python train.py --horizontal_flip=true --objective="v" --activation="gelu" --mlp_ratio=4 --expert_mlp_ratio=2 --width=128 --eps=1e-10 --batch_size=256
Rows from block 9 of a small image diffusion model, named by matrix and row number. Rows with one number within an expert belong to one neuron, the router's apart. Each number is 128 + 32 x the weight over its row's rms, rounded and kept within 0 to 255. All counts start at 0. Numbers have three digits each.
Before each expert's rows are labels from the 100 images, of 14848 (inputs lightly noised), where the router gives the expert most weight on average: "top examples" is what is common among them; "patch colour" is the nearest of a few named colours to the mean colour under the peak. Only what is clearly more common there than usual is listed. The data: retinal OCT scans (Kermany 2017). In brackets: how many of the 100, against the usual share in percent.
# router: router (model.blocks.9.mlp.router.weight, 8x128), inputs 0-127
# up: expert up (model.blocks.9.mlp.up, 8x256x128), inputs 0-127
# down: expert down (model.blocks.9.mlp.down, 8x128x256, transposed), outputs 0-127

# expert 5
top examples: finding: diabetic macular edema (46 vs 11.7)
patch colour: grey (48 vs 22.2)
router.5:129153115161090142136115103145099127129147150097138113108193130127072117145121149097119108100137104139138156147115122185103089100118117105101129136138157102072106121185122144122092131144122106167101049134090100071107074090141114053080137062119147111142124091153115137089102194179106187137163191074188131117196100101173147113143115130092113162165092140172205125063113093098113173156130
up.0:081140143178175083117086135087102080111162131090101094088103155124162111106089122108192149126162152185129121167111185150095118128137130130132089155142150193192172111122064134158087075103101185078143139147170117128145097141103127114148068169088115184122168140088174147126086129135155085176135117151119150116137121160122081081112116120146166091194126116135123163138191146164158143106053
down.0:210162088144137152142088092109146108108149179113165094143148069179075150175090163099052128077136117139151147128141135104115164050150135099127148113126175075128143158142052126114093072108135100126111179072125090143162145078161111116146055129128088190133125127100158159177132069143119118141103128163145162119146104112087126108125119109107171098171124105071107130134130113101109140200109
up.1:126180140136148105131110136146111153162119148104143105085181132110127053135106083160184105107084137148059146103141165102128131128141114109155094093146104117144144161172127127087125133086182122089119095120103141106215130189106077069153103126082126109137169113149184186128159174137132148199120133149058125135104150132112081148069194113192178104168159095114087134124137145123108085131073
down.1:122179112108157184118069177061137120132127190159096159109130147103183103121162066118176115220156116136176086146150134127127158113123127118122124139097126171067110096164149134076135115124176095198098121175143152100094148125093088094149157185151146147105072106100044086140139099102121154087148075116116107089150134128114143136109094154182160094158109095131103122122174111173095124108106
up.2:117154100190136145100144157126127118147163166139132134065153173112144077090145142133125152184131175119066122081125116122135171129112156132155157102127153103085129150138202117154157136077116088097124149136103073140176106110137106145123105138108104125085167093121218134189200162139199125111102179180137137109086105124127132104062083161159096120122150152116074123172130164126107132083040
down.2:103184118063109206103137148106080105132151170130085121070193138173083088102143105142127139156110113155196101175152109105086169108138106124124131108139116088106091095160110108133079162116110119200103143120190154194133147125114131167153129160116167091135099079135028089114139104081146171120119120190105092164096129137114213149097148126122117105113122117124092100156127104133145089118113

# expert 1
top examples: finding: choroidal neovascularization (67 vs 29.3)
patch colour: grey (90 vs 22.2)
router.1:128088073138126224184108151122176119099115190091101086171146144142143143131118101055180165150147159107080068101132138108085142145122144081123164138148156077069088201038103133092064121111091152081134200133138141150132163106111157163163116117125105135148112187145150106130156108119109126144129140119128131100121117147146142153166104153143126102199125122159093115126151134099159190122160
up.0:128056200137108071083131113142051095150130136161141112163144103131127166099133145179143139109037089063159165146160097089137122142140110135061108091128167171128116156134111161130157090105133084148195139103155079132126108166152089118121083240122107131140112081104112111133104105160110206100158105100153124140128153152161145158098118085145117152118136089145129106091105104121105154091105
down.0:156136169094142120097207131113115071146080119142093065123097112088106177118126155129110129123106114059205146123200123142168140120133132147130142130195097138139086103149101119131123114092130126155070134157192202077130121125053140151089128182146160138140125159199184125098175147116131198126115137110130109075089150138125134118178166125114143130044072124116109111149116109099136120110125
up.1:064089147148169085043139158147126110167173166170134136038125114144120084095154149191113133145133130104085143149095114074114119081126132117158167145098139151177135140130154105113188135104179166170140099162118071115135178118150107130095118166139125128062163140132185121063110091130189148117135134143221144185127121087126106107090091126109106107118123191111099131131137158112126111098086
down.1:152063141103136130120088103174063112103118183155125093105159101111138171139141135102109136086136101075130117209168155121103143102121187132143157122138111113145099142082094097146159115136133147111051103120082175135181137098175144135094137180065137139114122189137177082192134150103142125162180124064112127102151128163137102142164166142150155110194077121143086091132098114111106048170147
up.2:134171127112086117155167203141135168131162181138190140092085077150114122113140138205134112177108057137147138151167041114126208121103047154147115120149080194162108104123141082115159148092123075130166173130115158056122143065168138136090140146072138118124155117076123096096178143150143097088125094122127121133079135141129120131114119146105111106143148149117110141150141154103073103138127
down.2:172098139122040198145184143114104044136112160155144111122129122127094112145113135075157089158127164134184098090123144160146144128126157148079112131140069129186085117167103149128164127142126171140099120103140176052174151114144131089088099093116119119130137171205151144187159147187147104151149102105118171163106148179166185094089148122155109138163111142124080067150095141153127163126123

# expert 2
top examples: finding: normal (89 vs 51.6)
patch colour: grey (99 vs 22.2)
router.2:177159129084127119155177141087193132217089085234133150147186172160179137129146160185120155125107098089122180110110125104098109087134118146123111122092030092115139125152131136120069130131109137124081164135154137076191172157139110157125114098126125114112148160099141124159080126079132157133102065149137085141123161139146126142117116131110116126151157172088166134150123044107134109106133
up.0:121105110131149139113134159150113151068102130100110114097122087106110129164173130097131105125116128119149171103047117132108188143119087150124152115116156191177168136156143147141224124097141143144169128113126107116126163155212174148177134108094146115098150139079126133074140122163141185109138063159124084039031107073101114134114086118112100108111110162166086117099171151136166144168130
down.0:091142155162091111145073127193105124151174125111133131131146137157158117140128163074128106189115140187123098183163100152150155138138125105168118147164135130150124110175137142119138143133120083164152125093128059105106147079224115120211123072160125118130117116146106110131133138147147082105103168119085101004186164097158135110077116152094116167144091096139099104138096099195120166129119
up.1:072153137145178127010095078099099117136188202126202132162127103164107117097133129112095196186102155122124129172181085185160120117108133126120117156082184114121040137129181102089147153125162108164140167138152123178116077154148120151155096133118132123138148114150130159108159137092134115125172129083160137121091090192150124116115139133087088147163116147114126125175121107111179129142129
down.1:101151143056111097067187133133178111107082133164149126163105121119154144121124136095121118109117163103097143068022136079095119146142090133138115125152098131144140124190114132104100130190125179077136168132175098136178031187106112134070153134130102120158130130138124050168170094141096124117154151081095143136124095191157163112072127101122128117101142158137195106148124114125106097109135
up.2:146142111105100129143147132129132205124114114065214159141152102117125137131150140183130115108124061118126075158109046137133201137112116159097086101125144136093121104135195140130149136134145053171098149110133109171009134139126165126061143163182120100125126133131124093092172165152121152108122157162159150116097149142109128208133132116130102139073114102118094079111143177179122119136124
down.2:197151111112168190126148107120187093153177133158167101161148108155124079161098137147107106124117170075189107093153114101125129094104229126116079107144150119166117138115044128142112161114094118118084105118081107134147207021165170101148119182123118135133150101144118136132122118137154116146133098135130172161170145110142114092121142150120134120179100083135062122084108106105126153186146