{"arch": "dit", "head_dim": 32, "moe": "top_k", "max_steps": 6500, "batch_size": 256, "epochs": 16.9, "warmup_steps": 320}
Rows from block 8 of a small image diffusion model, named by matrix and row number. Rows with one number belong to one neuron. Each number is 50 + 12 x the weight over its row's rms, rounded and kept within 0 to 99. All counts start at 0. After the name is the row's rms in percent of the matrix's.
After each neuron's rows are labels from the 100 images, of 14848 (inputs lightly noised), where the neuron reaches its highest value: "peak at" is the part of the image that holds the peak; "top examples" is what is common among them. Only what is clearly more common there than usual is listed. The data: retinal OCT scans (Kermany 2017).
# fc1: MLP up (model.blocks.8.mlp.fc1.weight, 512x128), inputs 0-127
# fc2: MLP down (model.blocks.8.mlp.fc2.weight, 128x512, transposed), outputs 0-127

fc1.216 090:50 28 41 44 42 43 38 32 41 45 45 56 51 39 41 45 59 27 64 56 44 51 30 50 62 46 50 38 56 60 74 39 72 59 60 56 51 30 61 37 65 46 34 51 52 60 54 51 59 64 37 45 40 33 52 81 80 44 56 74 45 37 44 65 59 67 26 35 73 61 52 22 23 44 51 36 47 37 42 45 44 43 57 54 45 51 73 39 57 53 58 48 47 49 48 54 66 40 47 46 44 55 51 48 48 49 32 61 47 57 50 43 62 60 68 36 65 65 74 49 25 66 48 58 50 59 57 56
fc2.216 086:40 75 31 46 71 46 61 43 59 43 44 50 51 50 37 60 40 61 43 45 43 55 46 36 52 46 51 59 46 66 73 71 54 51 64 67 43 66 43 51 33 41 38 43 49 41 46 49 53 20 64 51 21 57 52 76 47 48 50 53 54 55 65 55 41 45 78 81 30 48 45 54 51 72 69 47 39 70 51 45 50 56 57 46 54 41 62 53 48 60 47 67 51 44 57 50 56 48 38 40 37 33 78 44 58 30 62 57 61 51 37 64 57 35 42 60 55 70 63 46 38 50 64 44 59 32 38 77
peak at: bottom left
top examples: finding: diabetic macular edema

fc1.109 108:23 22 22 45 65 44 43 36 44 57 41 29 54 57 47 51 47 75 71 61 52 50 67 44 66 61 39 54 37 67 72 55 73 70 55 41 51 58 64 65 46 48 40 59 63 48 64 54 52 56 54 54 63 27 44 36 42 49 62 59 65 40 70 51 60 59 68 40 55 34 46 44 34 44 51 48 47 38 38 28 54 61 38 50 58 24 35 57 52 48 49 53 78 52 55 48 43 41 44 52 44 45 41 60 69 63 41 57 45 32 39 66 67 45 38 48 39 65 56 47 28 68 66 53 53 54 50 44
fc2.109 105:65 71 38 46 28 33 69 52 49 60 36 55 59 57 37 56 48 79 54 62 55 46 64 36 52 37 64 49 60 47 64 52 41 34 82 39 23 64 64 58 39 56 35 48 61 30 54 41 53 30 43 74 40 53 44 55 52 49 48 56 46 61 32 48 40 63 43 68 39 54 47 57 50 66 80 55 50 73 55 67 47 38 59 65 46 57 38 34 64 38 54 42 76 60 45 54 52 53 48 43 30 53 38 48 52 43 40 52 47 47 48 63 57 62 77 46 40 57 39 37 32 35 46 63 45 45 45 39
peak at: centre
top examples: finding: choroidal neovascularization; finding: diabetic macular edema

fc1.91 119:40 45 38 47 75 49 53 52 45 32 50 50 41 61 42 47 45 41 65 49 57 61 67 45 52 43 72 38 49 52 72 52 66 51 42 34 58 56 62 77 39 21 53 57 58 56 50 43 38 44 43 48 23 51 49 53 08 53 60 47 46 51 50 41 55 64 68 33 57 51 75 54 63 46 37 53 42 45 58 41 55 43 59 48 61 59 38 53 57 73 63 60 59 48 69 55 55 57 35 52 62 42 51 57 44 56 43 56 65 60 56 27 38 39 68 70 40 42 41 46 48 70 60 12 43 53 45 27
fc2.91 104:68 32 37 26 27 34 58 40 47 54 37 30 54 40 34 45 48 17 60 54 45 65 57 29 43 53 56 62 53 55 57 49 58 52 58 26 47 50 54 49 39 56 45 47 74 58 46 42 47 64 57 41 60 32 46 43 57 50 63 39 48 51 48 51 30 15 40 36 38 59 62 42 58 28 46 53 35 23 32 53 49 45 44 44 56 49 44 25 45 66 52 50 52 44 48 61 56 68 58 51 77 65 42 49 50 27 54 46 46 43 49 44 40 73 45 31 51 44 50 49 49 27 67 49 65 56 45 30
peak at: middle right; top right
top examples: finding: diabetic macular edema

fc1.420 088:23 66 54 44 47 33 43 54 60 63 42 56 52 25 66 42 55 49 54 56 62 37 46 46 46 28 21 60 50 48 45 54 53 45 63 61 49 75 45 79 50 54 53 54 27 49 53 61 42 72 40 36 45 44 52 58 75 51 54 43 51 52 55 53 55 41 68 40 32 23 38 60 63 47 62 43 34 49 49 39 37 34 57 46 42 70 91 55 54 33 44 69 37 64 38 49 51 36 41 48 30 45 59 40 21 37 39 51 39 39 53 50 62 51 49 46 53 61 45 42 52 38 46 41 58 63 42 45
fc2.420 085:81 53 44 51 41 28 50 34 38 64 63 66 47 30 56 62 30 39 28 30 70 38 52 39 32 61 64 64 51 45 47 46 50 55 39 50 59 68 43 47 38 57 54 44 40 54 47 49 55 47 59 49 56 40 55 54 59 48 57 60 50 73 42 70 63 39 20 55 63 36 50 50 54 65 51 40 53 59 45 59 55 61 44 67 50 26 85 69 50 71 57 70 45 46 42 51 62 23 45 43 49 51 46 47 72 37 55 55 55 61 40 44 55 52 67 56 61 35 70 70 54 59 29 54 42 48 47 44
peak at: middle right
top examples: finding: choroidal neovascularization

fc1.340 149:64 49 51 56 45 45 47 54 45 45 68 75 59 39 63 33 58 51 70 71 49 40 47 50 68 61 48 44 44 46 34 54 37 46 42 30 51 56 38 51 48 56 59 50 51 55 44 32 38 44 46 59 34 71 44 36 64 62 56 54 43 57 39 41 57 52 46 43 31 53 53 14 48 54 55 50 48 46 56 59 79 56 38 62 51 48 88 45 67 37 74 77 61 52 70 46 44 54 36 46 75 52 49 61 53 51 52 75 49 52 52 37 38 46 37 39 34 49 44 25 35 27 70 48 36 47 53 46
fc2.340 131:52 38 55 55 44 44 58 50 57 23 68 37 45 42 64 70 52 48 47 38 44 44 44 53 37 28 53 47 67 44 62 40 53 61 47 25 62 39 45 57 58 51 68 54 61 52 46 32 47 47 65 63 30 51 46 47 57 48 63 51 49 51 66 49 35 30 53 60 29 30 88 44 58 32 40 55 50 49 46 82 61 44 62 51 56 55 55 50 29 57 28 55 62 48 53 26 60 42 47 42 61 40 36 41 41 42 38 48 42 65 47 37 50 38 79 52 47 50 45 26 44 80 39 35 41 46 53 54
peak at: centre
top examples: finding: diabetic macular edema

fc1.313 074:45 48 49 67 49 78 51 46 43 67 26 47 60 29 57 51 56 34 53 46 51 56 54 58 50 62 12 43 40 50 37 55 47 61 63 57 24 45 42 24 84 52 52 33 51 44 53 45 63 62 48 59 62 52 49 53 52 37 39 32 47 53 49 31 79 36 57 54 42 55 58 50 26 47 50 52 48 52 53 69 45 75 49 33 51 45 52 50 50 64 39 51 34 35 49 45 48 41 49 45 45 43 50 55 38 64 45 45 50 87 46 39 54 64 50 55 49 56 64 43 62 66 26 68 29 62 44 49
fc2.313 092:65 67 32 48 45 58 50 39 61 73 56 57 46 67 55 55 47 55 46 60 41 58 43 61 50 50 44 47 51 46 29 45 56 64 45 53 43 65 47 46 66 48 52 59 48 52 50 44 57 62 46 51 47 34 60 67 47 57 47 62 52 46 51 47 37 63 44 75 50 56 56 57 31 56 57 48 48 69 46 66 53 45 54 14 64 49 63 41 43 39 72 49 22 60 53 46 28 27 54 73 61 42 56 50 50 51 63 48 84 52 53 59 56 33 50 61 25 52 26 42 59 37 04 37 53 44 58 57
peak at: middle left
top examples: finding: diabetic macular edema

fc1.139 115:28 48 40 66 51 35 51 72 71 52 38 52 49 75 61 41 60 58 30 49 49 66 53 48 43 56 56 64 60 47 69 44 66 59 48 44 61 54 35 52 59 42 36 38 77 41 37 33 50 41 61 51 56 44 61 53 62 55 57 48 48 57 42 48 50 41 79 35 65 31 48 62 43 47 57 40 43 39 38 50 46 66 82 52 64 01 31 53 56 58 28 50 60 64 66 52 48 54 56 59 64 47 47 56 68 41 38 48 48 47 43 45 42 38 42 57 35 53 31 46 41 63 62 47 54 44 37 36
fc2.139 095:57 32 41 57 19 34 58 50 34 57 18 33 51 67 58 50 57 41 30 63 67 64 56 27 44 39 53 45 35 44 44 61 41 61 57 35 53 47 62 54 49 49 37 52 44 33 55 46 47 66 42 41 41 44 56 58 58 54 45 57 63 55 52 42 57 71 15 42 58 53 42 45 30 55 66 47 64 61 54 70 38 45 22 40 47 92 37 40 40 36 30 55 68 62 55 51 42 59 55 51 62 53 39 49 33 45 35 55 44 50 52 32 46 64 61 29 52 57 45 42 46 54 49 47 45 46 51 45
peak at: centre
top examples: finding: diabetic macular edema

fc1.289 131:73 69 46 73 53 46 60 78 59 31 53 69 47 51 64 56 50 22 20 45 54 62 53 48 40 47 51 50 60 43 52 41 39 43 51 45 48 53 49 35 56 43 50 51 44 51 54 33 49 16 62 53 29 58 54 76 61 57 59 45 42 42 23 40 56 44 53 59 44 51 46 59 55 53 50 35 43 63 46 48 42 33 58 62 48 31 43 55 45 41 76 62 72 49 52 62 57 60 50 52 73 54 44 50 39 56 54 51 43 46 57 39 39 37 46 53 86 43 39 40 73 25 56 30 44 50 41 42
fc2.289 115:29 44 36 81 46 45 48 50 33 37 51 45 61 45 50 58 54 28 38 24 48 70 60 42 58 52 47 58 44 51 44 58 53 58 47 51 54 34 40 44 51 53 53 52 39 55 57 47 47 71 57 44 37 47 68 11 50 55 55 45 55 73 77 39 39 46 41 54 61 50 41 60 58 49 28 38 43 37 47 48 51 47 34 47 51 63 43 36 58 62 19 43 79 46 56 57 52 36 46 46 55 53 51 51 45 53 58 52 28 44 69 61 37 61 60 71 70 37 49 50 79 61 49 28 27 53 54 42
peak at: centre
top examples: finding: choroidal neovascularization

fc1.470 078:50 48 43 51 52 35 54 37 50 36 43 59 41 42 62 47 58 69 63 45 50 49 57 53 58 45 27 84 65 58 59 44 63 51 62 29 59 85 45 75 36 61 43 50 44 67 64 63 41 28 57 56 36 54 60 63 49 55 57 63 57 53 50 53 29 84 33 45 51 43 58 68 71 63 58 48 46 58 51 42 47 41 55 37 62 65 35 46 68 39 57 53 55 54 55 61 47 53 72 68 48 66 58 59 57 43 25 52 63 44 58 41 46 33 38 70 43 48 39 56 36 51 60 36 48 56 56 25
fc2.470 081:45 51 37 61 46 72 52 49 50 45 51 18 48 44 40 47 32 50 29 44 54 56 59 34 63 44 80 36 46 57 51 56 55 28 26 29 45 56 47 64 43 58 40 48 46 49 52 72 55 65 50 53 53 57 36 59 51 53 52 41 46 57 43 43 63 15 70 28 52 40 52 33 47 33 49 46 51 51 53 59 54 49 48 84 47 41 43 46 51 59 44 55 57 31 54 58 43 42 55 34 40 44 35 47 43 18 39 49 28 56 48 51 53 42 83 63 74 35 68 56 45 58 55 51 45 58 37 44
peak at: top right
top examples: finding: diabetic macular edema

fc1.342 168:40 46 76 38 63 50 37 49 52 75 40 36 48 60 81 56 60 49 47 48 55 52 33 19 75 50 11 55 46 48 52 51 57 49 38 43 56 71 48 49 30 48 59 45 43 62 61 59 57 50 52 60 64 53 56 39 58 53 50 46 52 44 48 49 50 46 50 40 34 32 61 66 37 66 66 45 52 62 40 39 48 34 54 47 59 25 69 92 76 61 46 67 37 64 42 54 47 60 53 61 65 47 44 44 39 41 41 49 36 28 38 52 53 46 40 61 53 60 40 54 52 51 40 53 48 49 48 33
fc2.342 123:70 44 70 38 56 47 67 56 47 80 42 54 52 41 80 53 45 51 49 34 55 54 32 48 32 50 68 56 54 50 46 40 44 30 54 21 38 57 60 52 44 50 48 64 61 49 46 65 50 34 56 49 53 58 52 67 51 47 37 56 58 47 44 44 40 44 34 27 60 37 65 60 40 41 56 38 48 30 64 51 51 48 46 58 52 80 34 74 54 60 58 45 58 57 46 46 62 72 60 71 74 34 40 47 64 27 53 52 38 34 40 56 61 49 87 33 48 43 40 48 40 49 63 44 55 59 44 44
peak at: top right
top examples: finding: choroidal neovascularization; finding: diabetic macular edema

fc1.202 101:55 43 42 63 53 36 44 57 50 44 49 41 32 54 73 62 46 60 20 60 39 55 30 45 54 46 41 49 35 40 39 37 46 51 42 41 50 33 46 62 22 43 32 58 48 67 54 55 50 45 54 36 55 64 47 83 60 59 64 64 50 55 29 57 45 48 54 59 62 31 23 57 43 60 52 46 36 56 37 32 50 29 57 45 50 28 56 61 49 54 48 63 45 63 73 57 64 77 47 64 59 61 62 69 24 65 36 58 36 60 49 37 54 29 66 57 70 45 51 43 46 47 62 39 42 52 48 48
fc2.202 111:28 24 43 59 52 47 61 30 39 36 57 50 59 54 57 44 62 33 25 27 31 69 45 50 48 41 40 70 66 50 54 65 58 48 49 18 71 25 46 40 46 56 36 37 65 54 56 38 48 53 55 40 41 44 60 42 48 46 60 70 56 69 69 56 48 48 34 41 43 34 32 59 36 58 50 54 53 57 51 61 53 50 34 59 47 77 30 61 43 48 44 57 73 54 53 50 50 43 44 69 67 34 65 43 46 48 57 48 33 47 45 50 56 76 43 37 67 43 65 61 54 50 64 40 43 38 56 61
peak at: bottom left
top examples: finding: diabetic macular edema

fc1.426 063:78 49 46 51 53 65 39 25 50 64 54 25 68 50 51 24 46 47 54 49 64 48 35 55 44 49 55 36 53 50 35 57 54 39 58 66 29 47 61 19 49 52 55 43 36 33 49 37 54 68 63 46 61 58 57 45 37 46 65 67 41 42 43 49 56 21 44 55 45 63 63 32 34 46 56 43 55 50 63 55 44 65 45 45 36 55 39 46 53 55 48 60 58 56 41 56 69 76 67 55 60 63 54 34 41 39 58 52 56 62 53 51 55 62 41 36 65 67 69 43 55 40 14 56 73 58 64 57
fc2.426 074:04 65 65 32 51 40 65 40 60 52 63 77 43 37 44 73 44 49 43 54 67 42 26 54 40 62 52 42 44 37 61 49 41 60 56 58 60 58 64 39 39 62 52 51 46 47 38 31 53 50 54 51 35 50 58 73 41 54 54 63 59 44 63 66 64 68 64 55 50 47 50 37 60 63 57 46 54 64 32 45 54 56 63 44 52 45 33 44 58 44 56 35 56 59 60 50 52 64 50 73 62 27 57 53 57 68 71 50 65 36 64 40 44 43 47 57 32 65 36 38 46 46 23 25 55 45 54 53
peak at: middle left
top examples: finding: choroidal neovascularization

fc1.465 101:54 66 61 29 54 58 52 55 47 48 54 37 51 74 73 56 61 40 65 37 26 48 64 47 27 33 56 54 75 67 31 63 53 33 54 73 53 46 49 52 40 58 44 53 37 31 44 48 59 40 77 33 58 49 63 64 52 58 45 53 38 36 38 45 54 20 57 43 29 48 53 55 38 72 72 58 53 45 38 48 44 54 54 55 43 65 46 52 66 34 46 59 31 46 51 58 54 33 55 52 46 44 43 45 71 54 48 32 39 58 48 73 58 57 31 48 38 32 61 47 44 42 53 33 68 66 44 42
fc2.465 102:37 55 59 31 59 33 46 46 57 54 47 46 55 56 46 56 49 48 53 36 36 38 68 52 49 54 48 67 38 46 52 48 44 52 57 80 53 58 72 41 49 48 39 35 12 47 59 76 49 67 47 44 65 63 47 44 54 52 42 60 61 48 53 42 62 60 37 66 76 49 42 44 66 63 56 48 38 66 47 62 48 50 46 70 47 32 33 55 55 70 22 39 30 54 52 60 30 56 47 43 62 64 31 51 28 57 55 43 35 33 56 69 49 42 73 50 59 31 64 37 41 70 56 30 44 53 47 44
peak at: middle right
top examples: finding: choroidal neovascularization

fc1.70 073:41 61 40 44 44 29 36 47 48 32 47 41 42 29 75 57 58 43 52 46 38 37 60 44 54 44 50 38 54 66 56 46 54 49 42 37 56 34 61 91 40 56 55 63 45 50 59 39 47 46 41 28 52 55 44 80 70 60 46 70 46 44 47 61 32 64 20 48 73 14 43 54 43 56 53 40 53 36 47 59 49 51 42 65 51 41 71 46 68 35 43 58 60 57 56 54 57 34 50 67 52 63 52 50 59 44 54 67 57 18 53 59 58 40 56 63 34 55 54 58 52 44 65 44 52 50 54 36
fc2.70 088:58 47 44 63 50 26 64 69 49 38 36 21 55 68 55 56 48 76 43 40 46 44 58 42 53 45 33 85 54 59 71 57 44 32 89 44 73 35 46 54 61 49 52 39 46 34 53 43 51 32 58 41 40 65 40 49 52 58 47 38 52 57 48 38 58 48 67 46 43 34 45 30 49 53 38 44 43 56 56 52 58 58 48 63 51 53 64 54 48 48 29 61 59 39 42 57 59 37 47 34 72 52 57 55 37 35 33 42 36 59 37 53 53 65 60 35 65 49 80 41 59 61 54 43 50 30 54 59
peak at: middle right
top examples: finding: diabetic macular edema

fc1.50 099:36 52 44 45 28 44 58 58 65 37 49 40 50 32 63 41 52 41 29 51 43 52 32 48 41 48 63 56 50 45 30 49 47 40 44 51 61 24 42 58 23 33 63 49 45 31 55 30 42 61 60 25 52 42 56 84 66 59 53 53 49 55 40 35 66 45 71 66 37 32 20 58 48 44 56 59 36 49 51 52 61 30 46 77 47 34 68 53 54 51 39 67 56 66 50 60 62 59 54 74 48 65 60 52 33 54 49 41 59 64 43 60 50 33 60 54 54 65 50 40 52 60 58 36 62 50 62 41
fc2.50 111:32 37 41 44 48 20 43 51 42 36 48 39 59 55 51 55 50 41 22 50 44 53 46 42 33 51 45 80 49 53 54 58 48 60 51 47 96 49 58 41 36 60 59 43 50 41 44 26 52 46 61 42 38 39 50 46 49 51 50 60 52 53 57 56 50 55 26 50 63 40 36 48 44 57 60 50 64 79 53 74 50 51 45 73 56 68 19 65 51 50 41 53 70 54 53 49 57 23 40 57 65 47 61 54 38 57 46 45 40 62 50 57 51 74 40 62 75 36 68 51 62 48 66 48 45 40 48 49
peak at: bottom left
top examples: finding: diabetic macular edema

fc1.8 099:33 38 51 62 39 47 37 58 44 57 40 39 53 56 56 41 41 22 49 52 52 37 43 52 50 68 61 41 73 42 62 36 50 48 53 37 57 47 54 46 44 44 48 51 63 51 42 39 55 68 69 47 51 54 52 39 27 45 58 79 40 48 44 56 16 62 33 40 48 31 65 48 52 34 39 72 48 61 55 47 51 28 54 68 57 19 57 57 46 56 60 53 70 50 38 54 45 69 53 71 79 64 45 47 34 50 39 42 61 37 45 39 45 42 53 70 78 39 42 44 48 39 31 54 64 60 66 44
fc2.8 089:51 55 88 36 48 39 57 66 63 49 43 75 56 29 53 39 48 56 55 46 37 50 49 27 48 44 43 54 28 46 57 60 44 31 31 55 46 53 60 58 39 52 52 64 56 48 53 40 47 40 45 34 45 46 59 56 48 53 55 64 61 63 71 59 66 47 59 20 53 36 52 30 47 35 50 75 53 38 53 49 53 54 62 58 51 73 42 39 58 13 48 69 86 52 51 54 47 47 54 37 66 39 47 53 56 67 71 42 46 28 66 53 47 50 34 40 56 49 47 48 48 62 71 49 50 43 50 55
peak at: centre
top examples: finding: choroidal neovascularization; finding: diabetic macular edema

fc1.467 129:69 34 52 38 52 48 60 54 53 34 48 50 46 62 53 59 37 30 24 56 60 51 59 40 45 32 68 39 65 44 63 49 36 54 19 40 39 53 70 63 44 40 60 54 47 46 58 45 31 53 33 76 35 47 56 41 39 51 47 60 51 38 57 46 49 71 65 79 67 46 48 60 46 43 63 44 57 58 65 41 51 45 43 56 71 40 55 53 37 44 44 43 67 48 64 79 44 40 52 63 60 33 39 44 48 50 53 47 77 59 60 45 49 48 41 37 59 40 32 45 72 65 49 48 33 45 73 24
fc2.467 123:28 41 43 41 47 35 60 36 51 47 15 42 57 52 46 49 71 25 47 50 55 55 49 44 30 56 63 64 36 47 53 55 49 69 67 35 76 49 49 60 59 54 58 57 52 34 50 55 49 48 55 46 58 39 50 36 53 45 54 55 49 72 48 39 53 47 32 48 46 65 47 42 51 47 73 57 56 46 36 37 44 60 62 60 57 32 39 16 55 56 33 42 67 34 54 72 61 58 42 42 59 65 40 44 44 60 50 44 26 51 52 48 40 75 59 64 48 55 57 46 61 63 45 60 53 43 46 04
peak at: centre
top examples: finding: drusen

fc1.301 094:59 47 53 23 72 56 60 38 43 61 45 53 48 66 60 54 42 80 33 43 56 50 46 41 59 61 37 43 33 48 44 50 40 49 51 26 44 43 58 35 58 52 73 57 61 74 64 52 45 43 43 41 51 60 62 51 59 71 29 49 31 57 61 50 28 48 47 38 42 39 61 60 26 70 49 49 34 60 29 42 41 40 29 47 64 54 60 59 59 42 37 75 51 46 64 56 40 41 56 53 42 55 60 50 52 44 46 52 56 15 65 51 73 47 47 58 48 34 68 50 24 48 29 50 58 52 59 45
fc2.301 097:27 73 64 26 42 41 58 58 35 43 39 43 45 39 62 35 66 68 48 33 63 54 55 44 35 32 68 40 75 44 60 48 70 48 38 34 50 41 53 50 55 55 68 47 63 66 50 51 50 42 50 42 41 57 66 58 57 58 26 54 64 64 41 59 75 50 67 26 56 41 63 40 43 58 54 46 64 36 62 60 47 48 68 67 42 33 53 45 50 57 36 58 59 36 38 63 62 42 45 58 50 34 43 52 32 44 66 52 51 51 57 61 64 54 59 42 50 44 59 49 32 76 54 44 33 49 50 14
peak at: centre
top examples: finding: choroidal neovascularization

fc1.43 062:65 42 61 52 54 33 55 68 51 40 49 38 59 59 52 55 49 16 50 45 58 53 41 53 64 41 12 58 65 64 60 54 54 59 66 61 25 49 53 43 69 58 49 48 51 55 50 62 48 41 50 42 61 35 62 46 41 61 61 72 46 36 41 46 51 29 78 38 42 52 50 51 44 31 58 45 32 43 60 58 58 41 33 57 44 34 68 52 56 31 63 61 44 51 53 57 65 43 56 32 51 39 38 37 43 46 40 37 74 65 62 50 41 79 31 36 58 74 61 49 52 48 34 52 61 66 49 35
fc2.43 075:51 57 43 36 53 36 63 66 62 66 40 68 45 54 48 60 38 26 51 40 49 53 43 42 41 48 54 62 41 34 42 54 54 56 56 58 38 79 73 47 51 48 54 56 50 38 50 76 61 80 61 44 32 47 45 60 49 49 54 48 54 55 58 31 59 68 18 72 50 44 58 28 50 75 31 49 51 70 44 63 62 41 61 53 52 47 68 46 58 46 53 55 52 47 49 52 44 33 54 32 30 36 36 42 61 59 50 43 59 37 47 62 47 50 68 69 43 58 52 51 55 45 21 20 43 45 55 37
peak at: middle left; top left
top examples: finding: diabetic macular edema

fc1.171 191:49 34 47 73 41 44 65 70 46 43 63 42 34 50 67 58 44 34 52 49 47 50 43 31 59 49 34 57 41 43 18 45 47 45 43 23 60 62 44 65 47 48 53 49 57 45 63 47 50 70 54 36 47 62 44 71 55 54 50 29 57 43 37 46 20 56 40 65 23 54 48 75 49 44 39 49 33 51 40 33 50 41 53 47 52 27 74 64 58 38 54 66 58 61 36 63 64 74 57 61 54 53 57 48 44 69 43 48 46 36 51 41 47 41 89 49 61 41 40 48 54 49 50 56 42 51 59 33
fc2.171 138:40 37 59 60 53 40 57 63 48 44 52 47 47 60 67 45 51 31 19 29 45 57 48 38 54 44 41 52 53 47 97 49 59 62 38 12 51 29 70 44 48 50 50 51 69 50 43 26 55 44 54 51 51 51 52 47 49 48 45 43 40 72 57 51 83 37 51 46 51 47 62 71 57 56 41 58 53 47 43 64 53 58 47 40 52 71 63 70 53 45 51 48 63 60 52 50 53 58 56 60 73 53 61 46 56 50 62 50 29 47 53 52 52 51 13 67 68 38 40 71 55 51 52 57 50 47 58 59
peak at: top left
top examples: finding: diabetic macular edema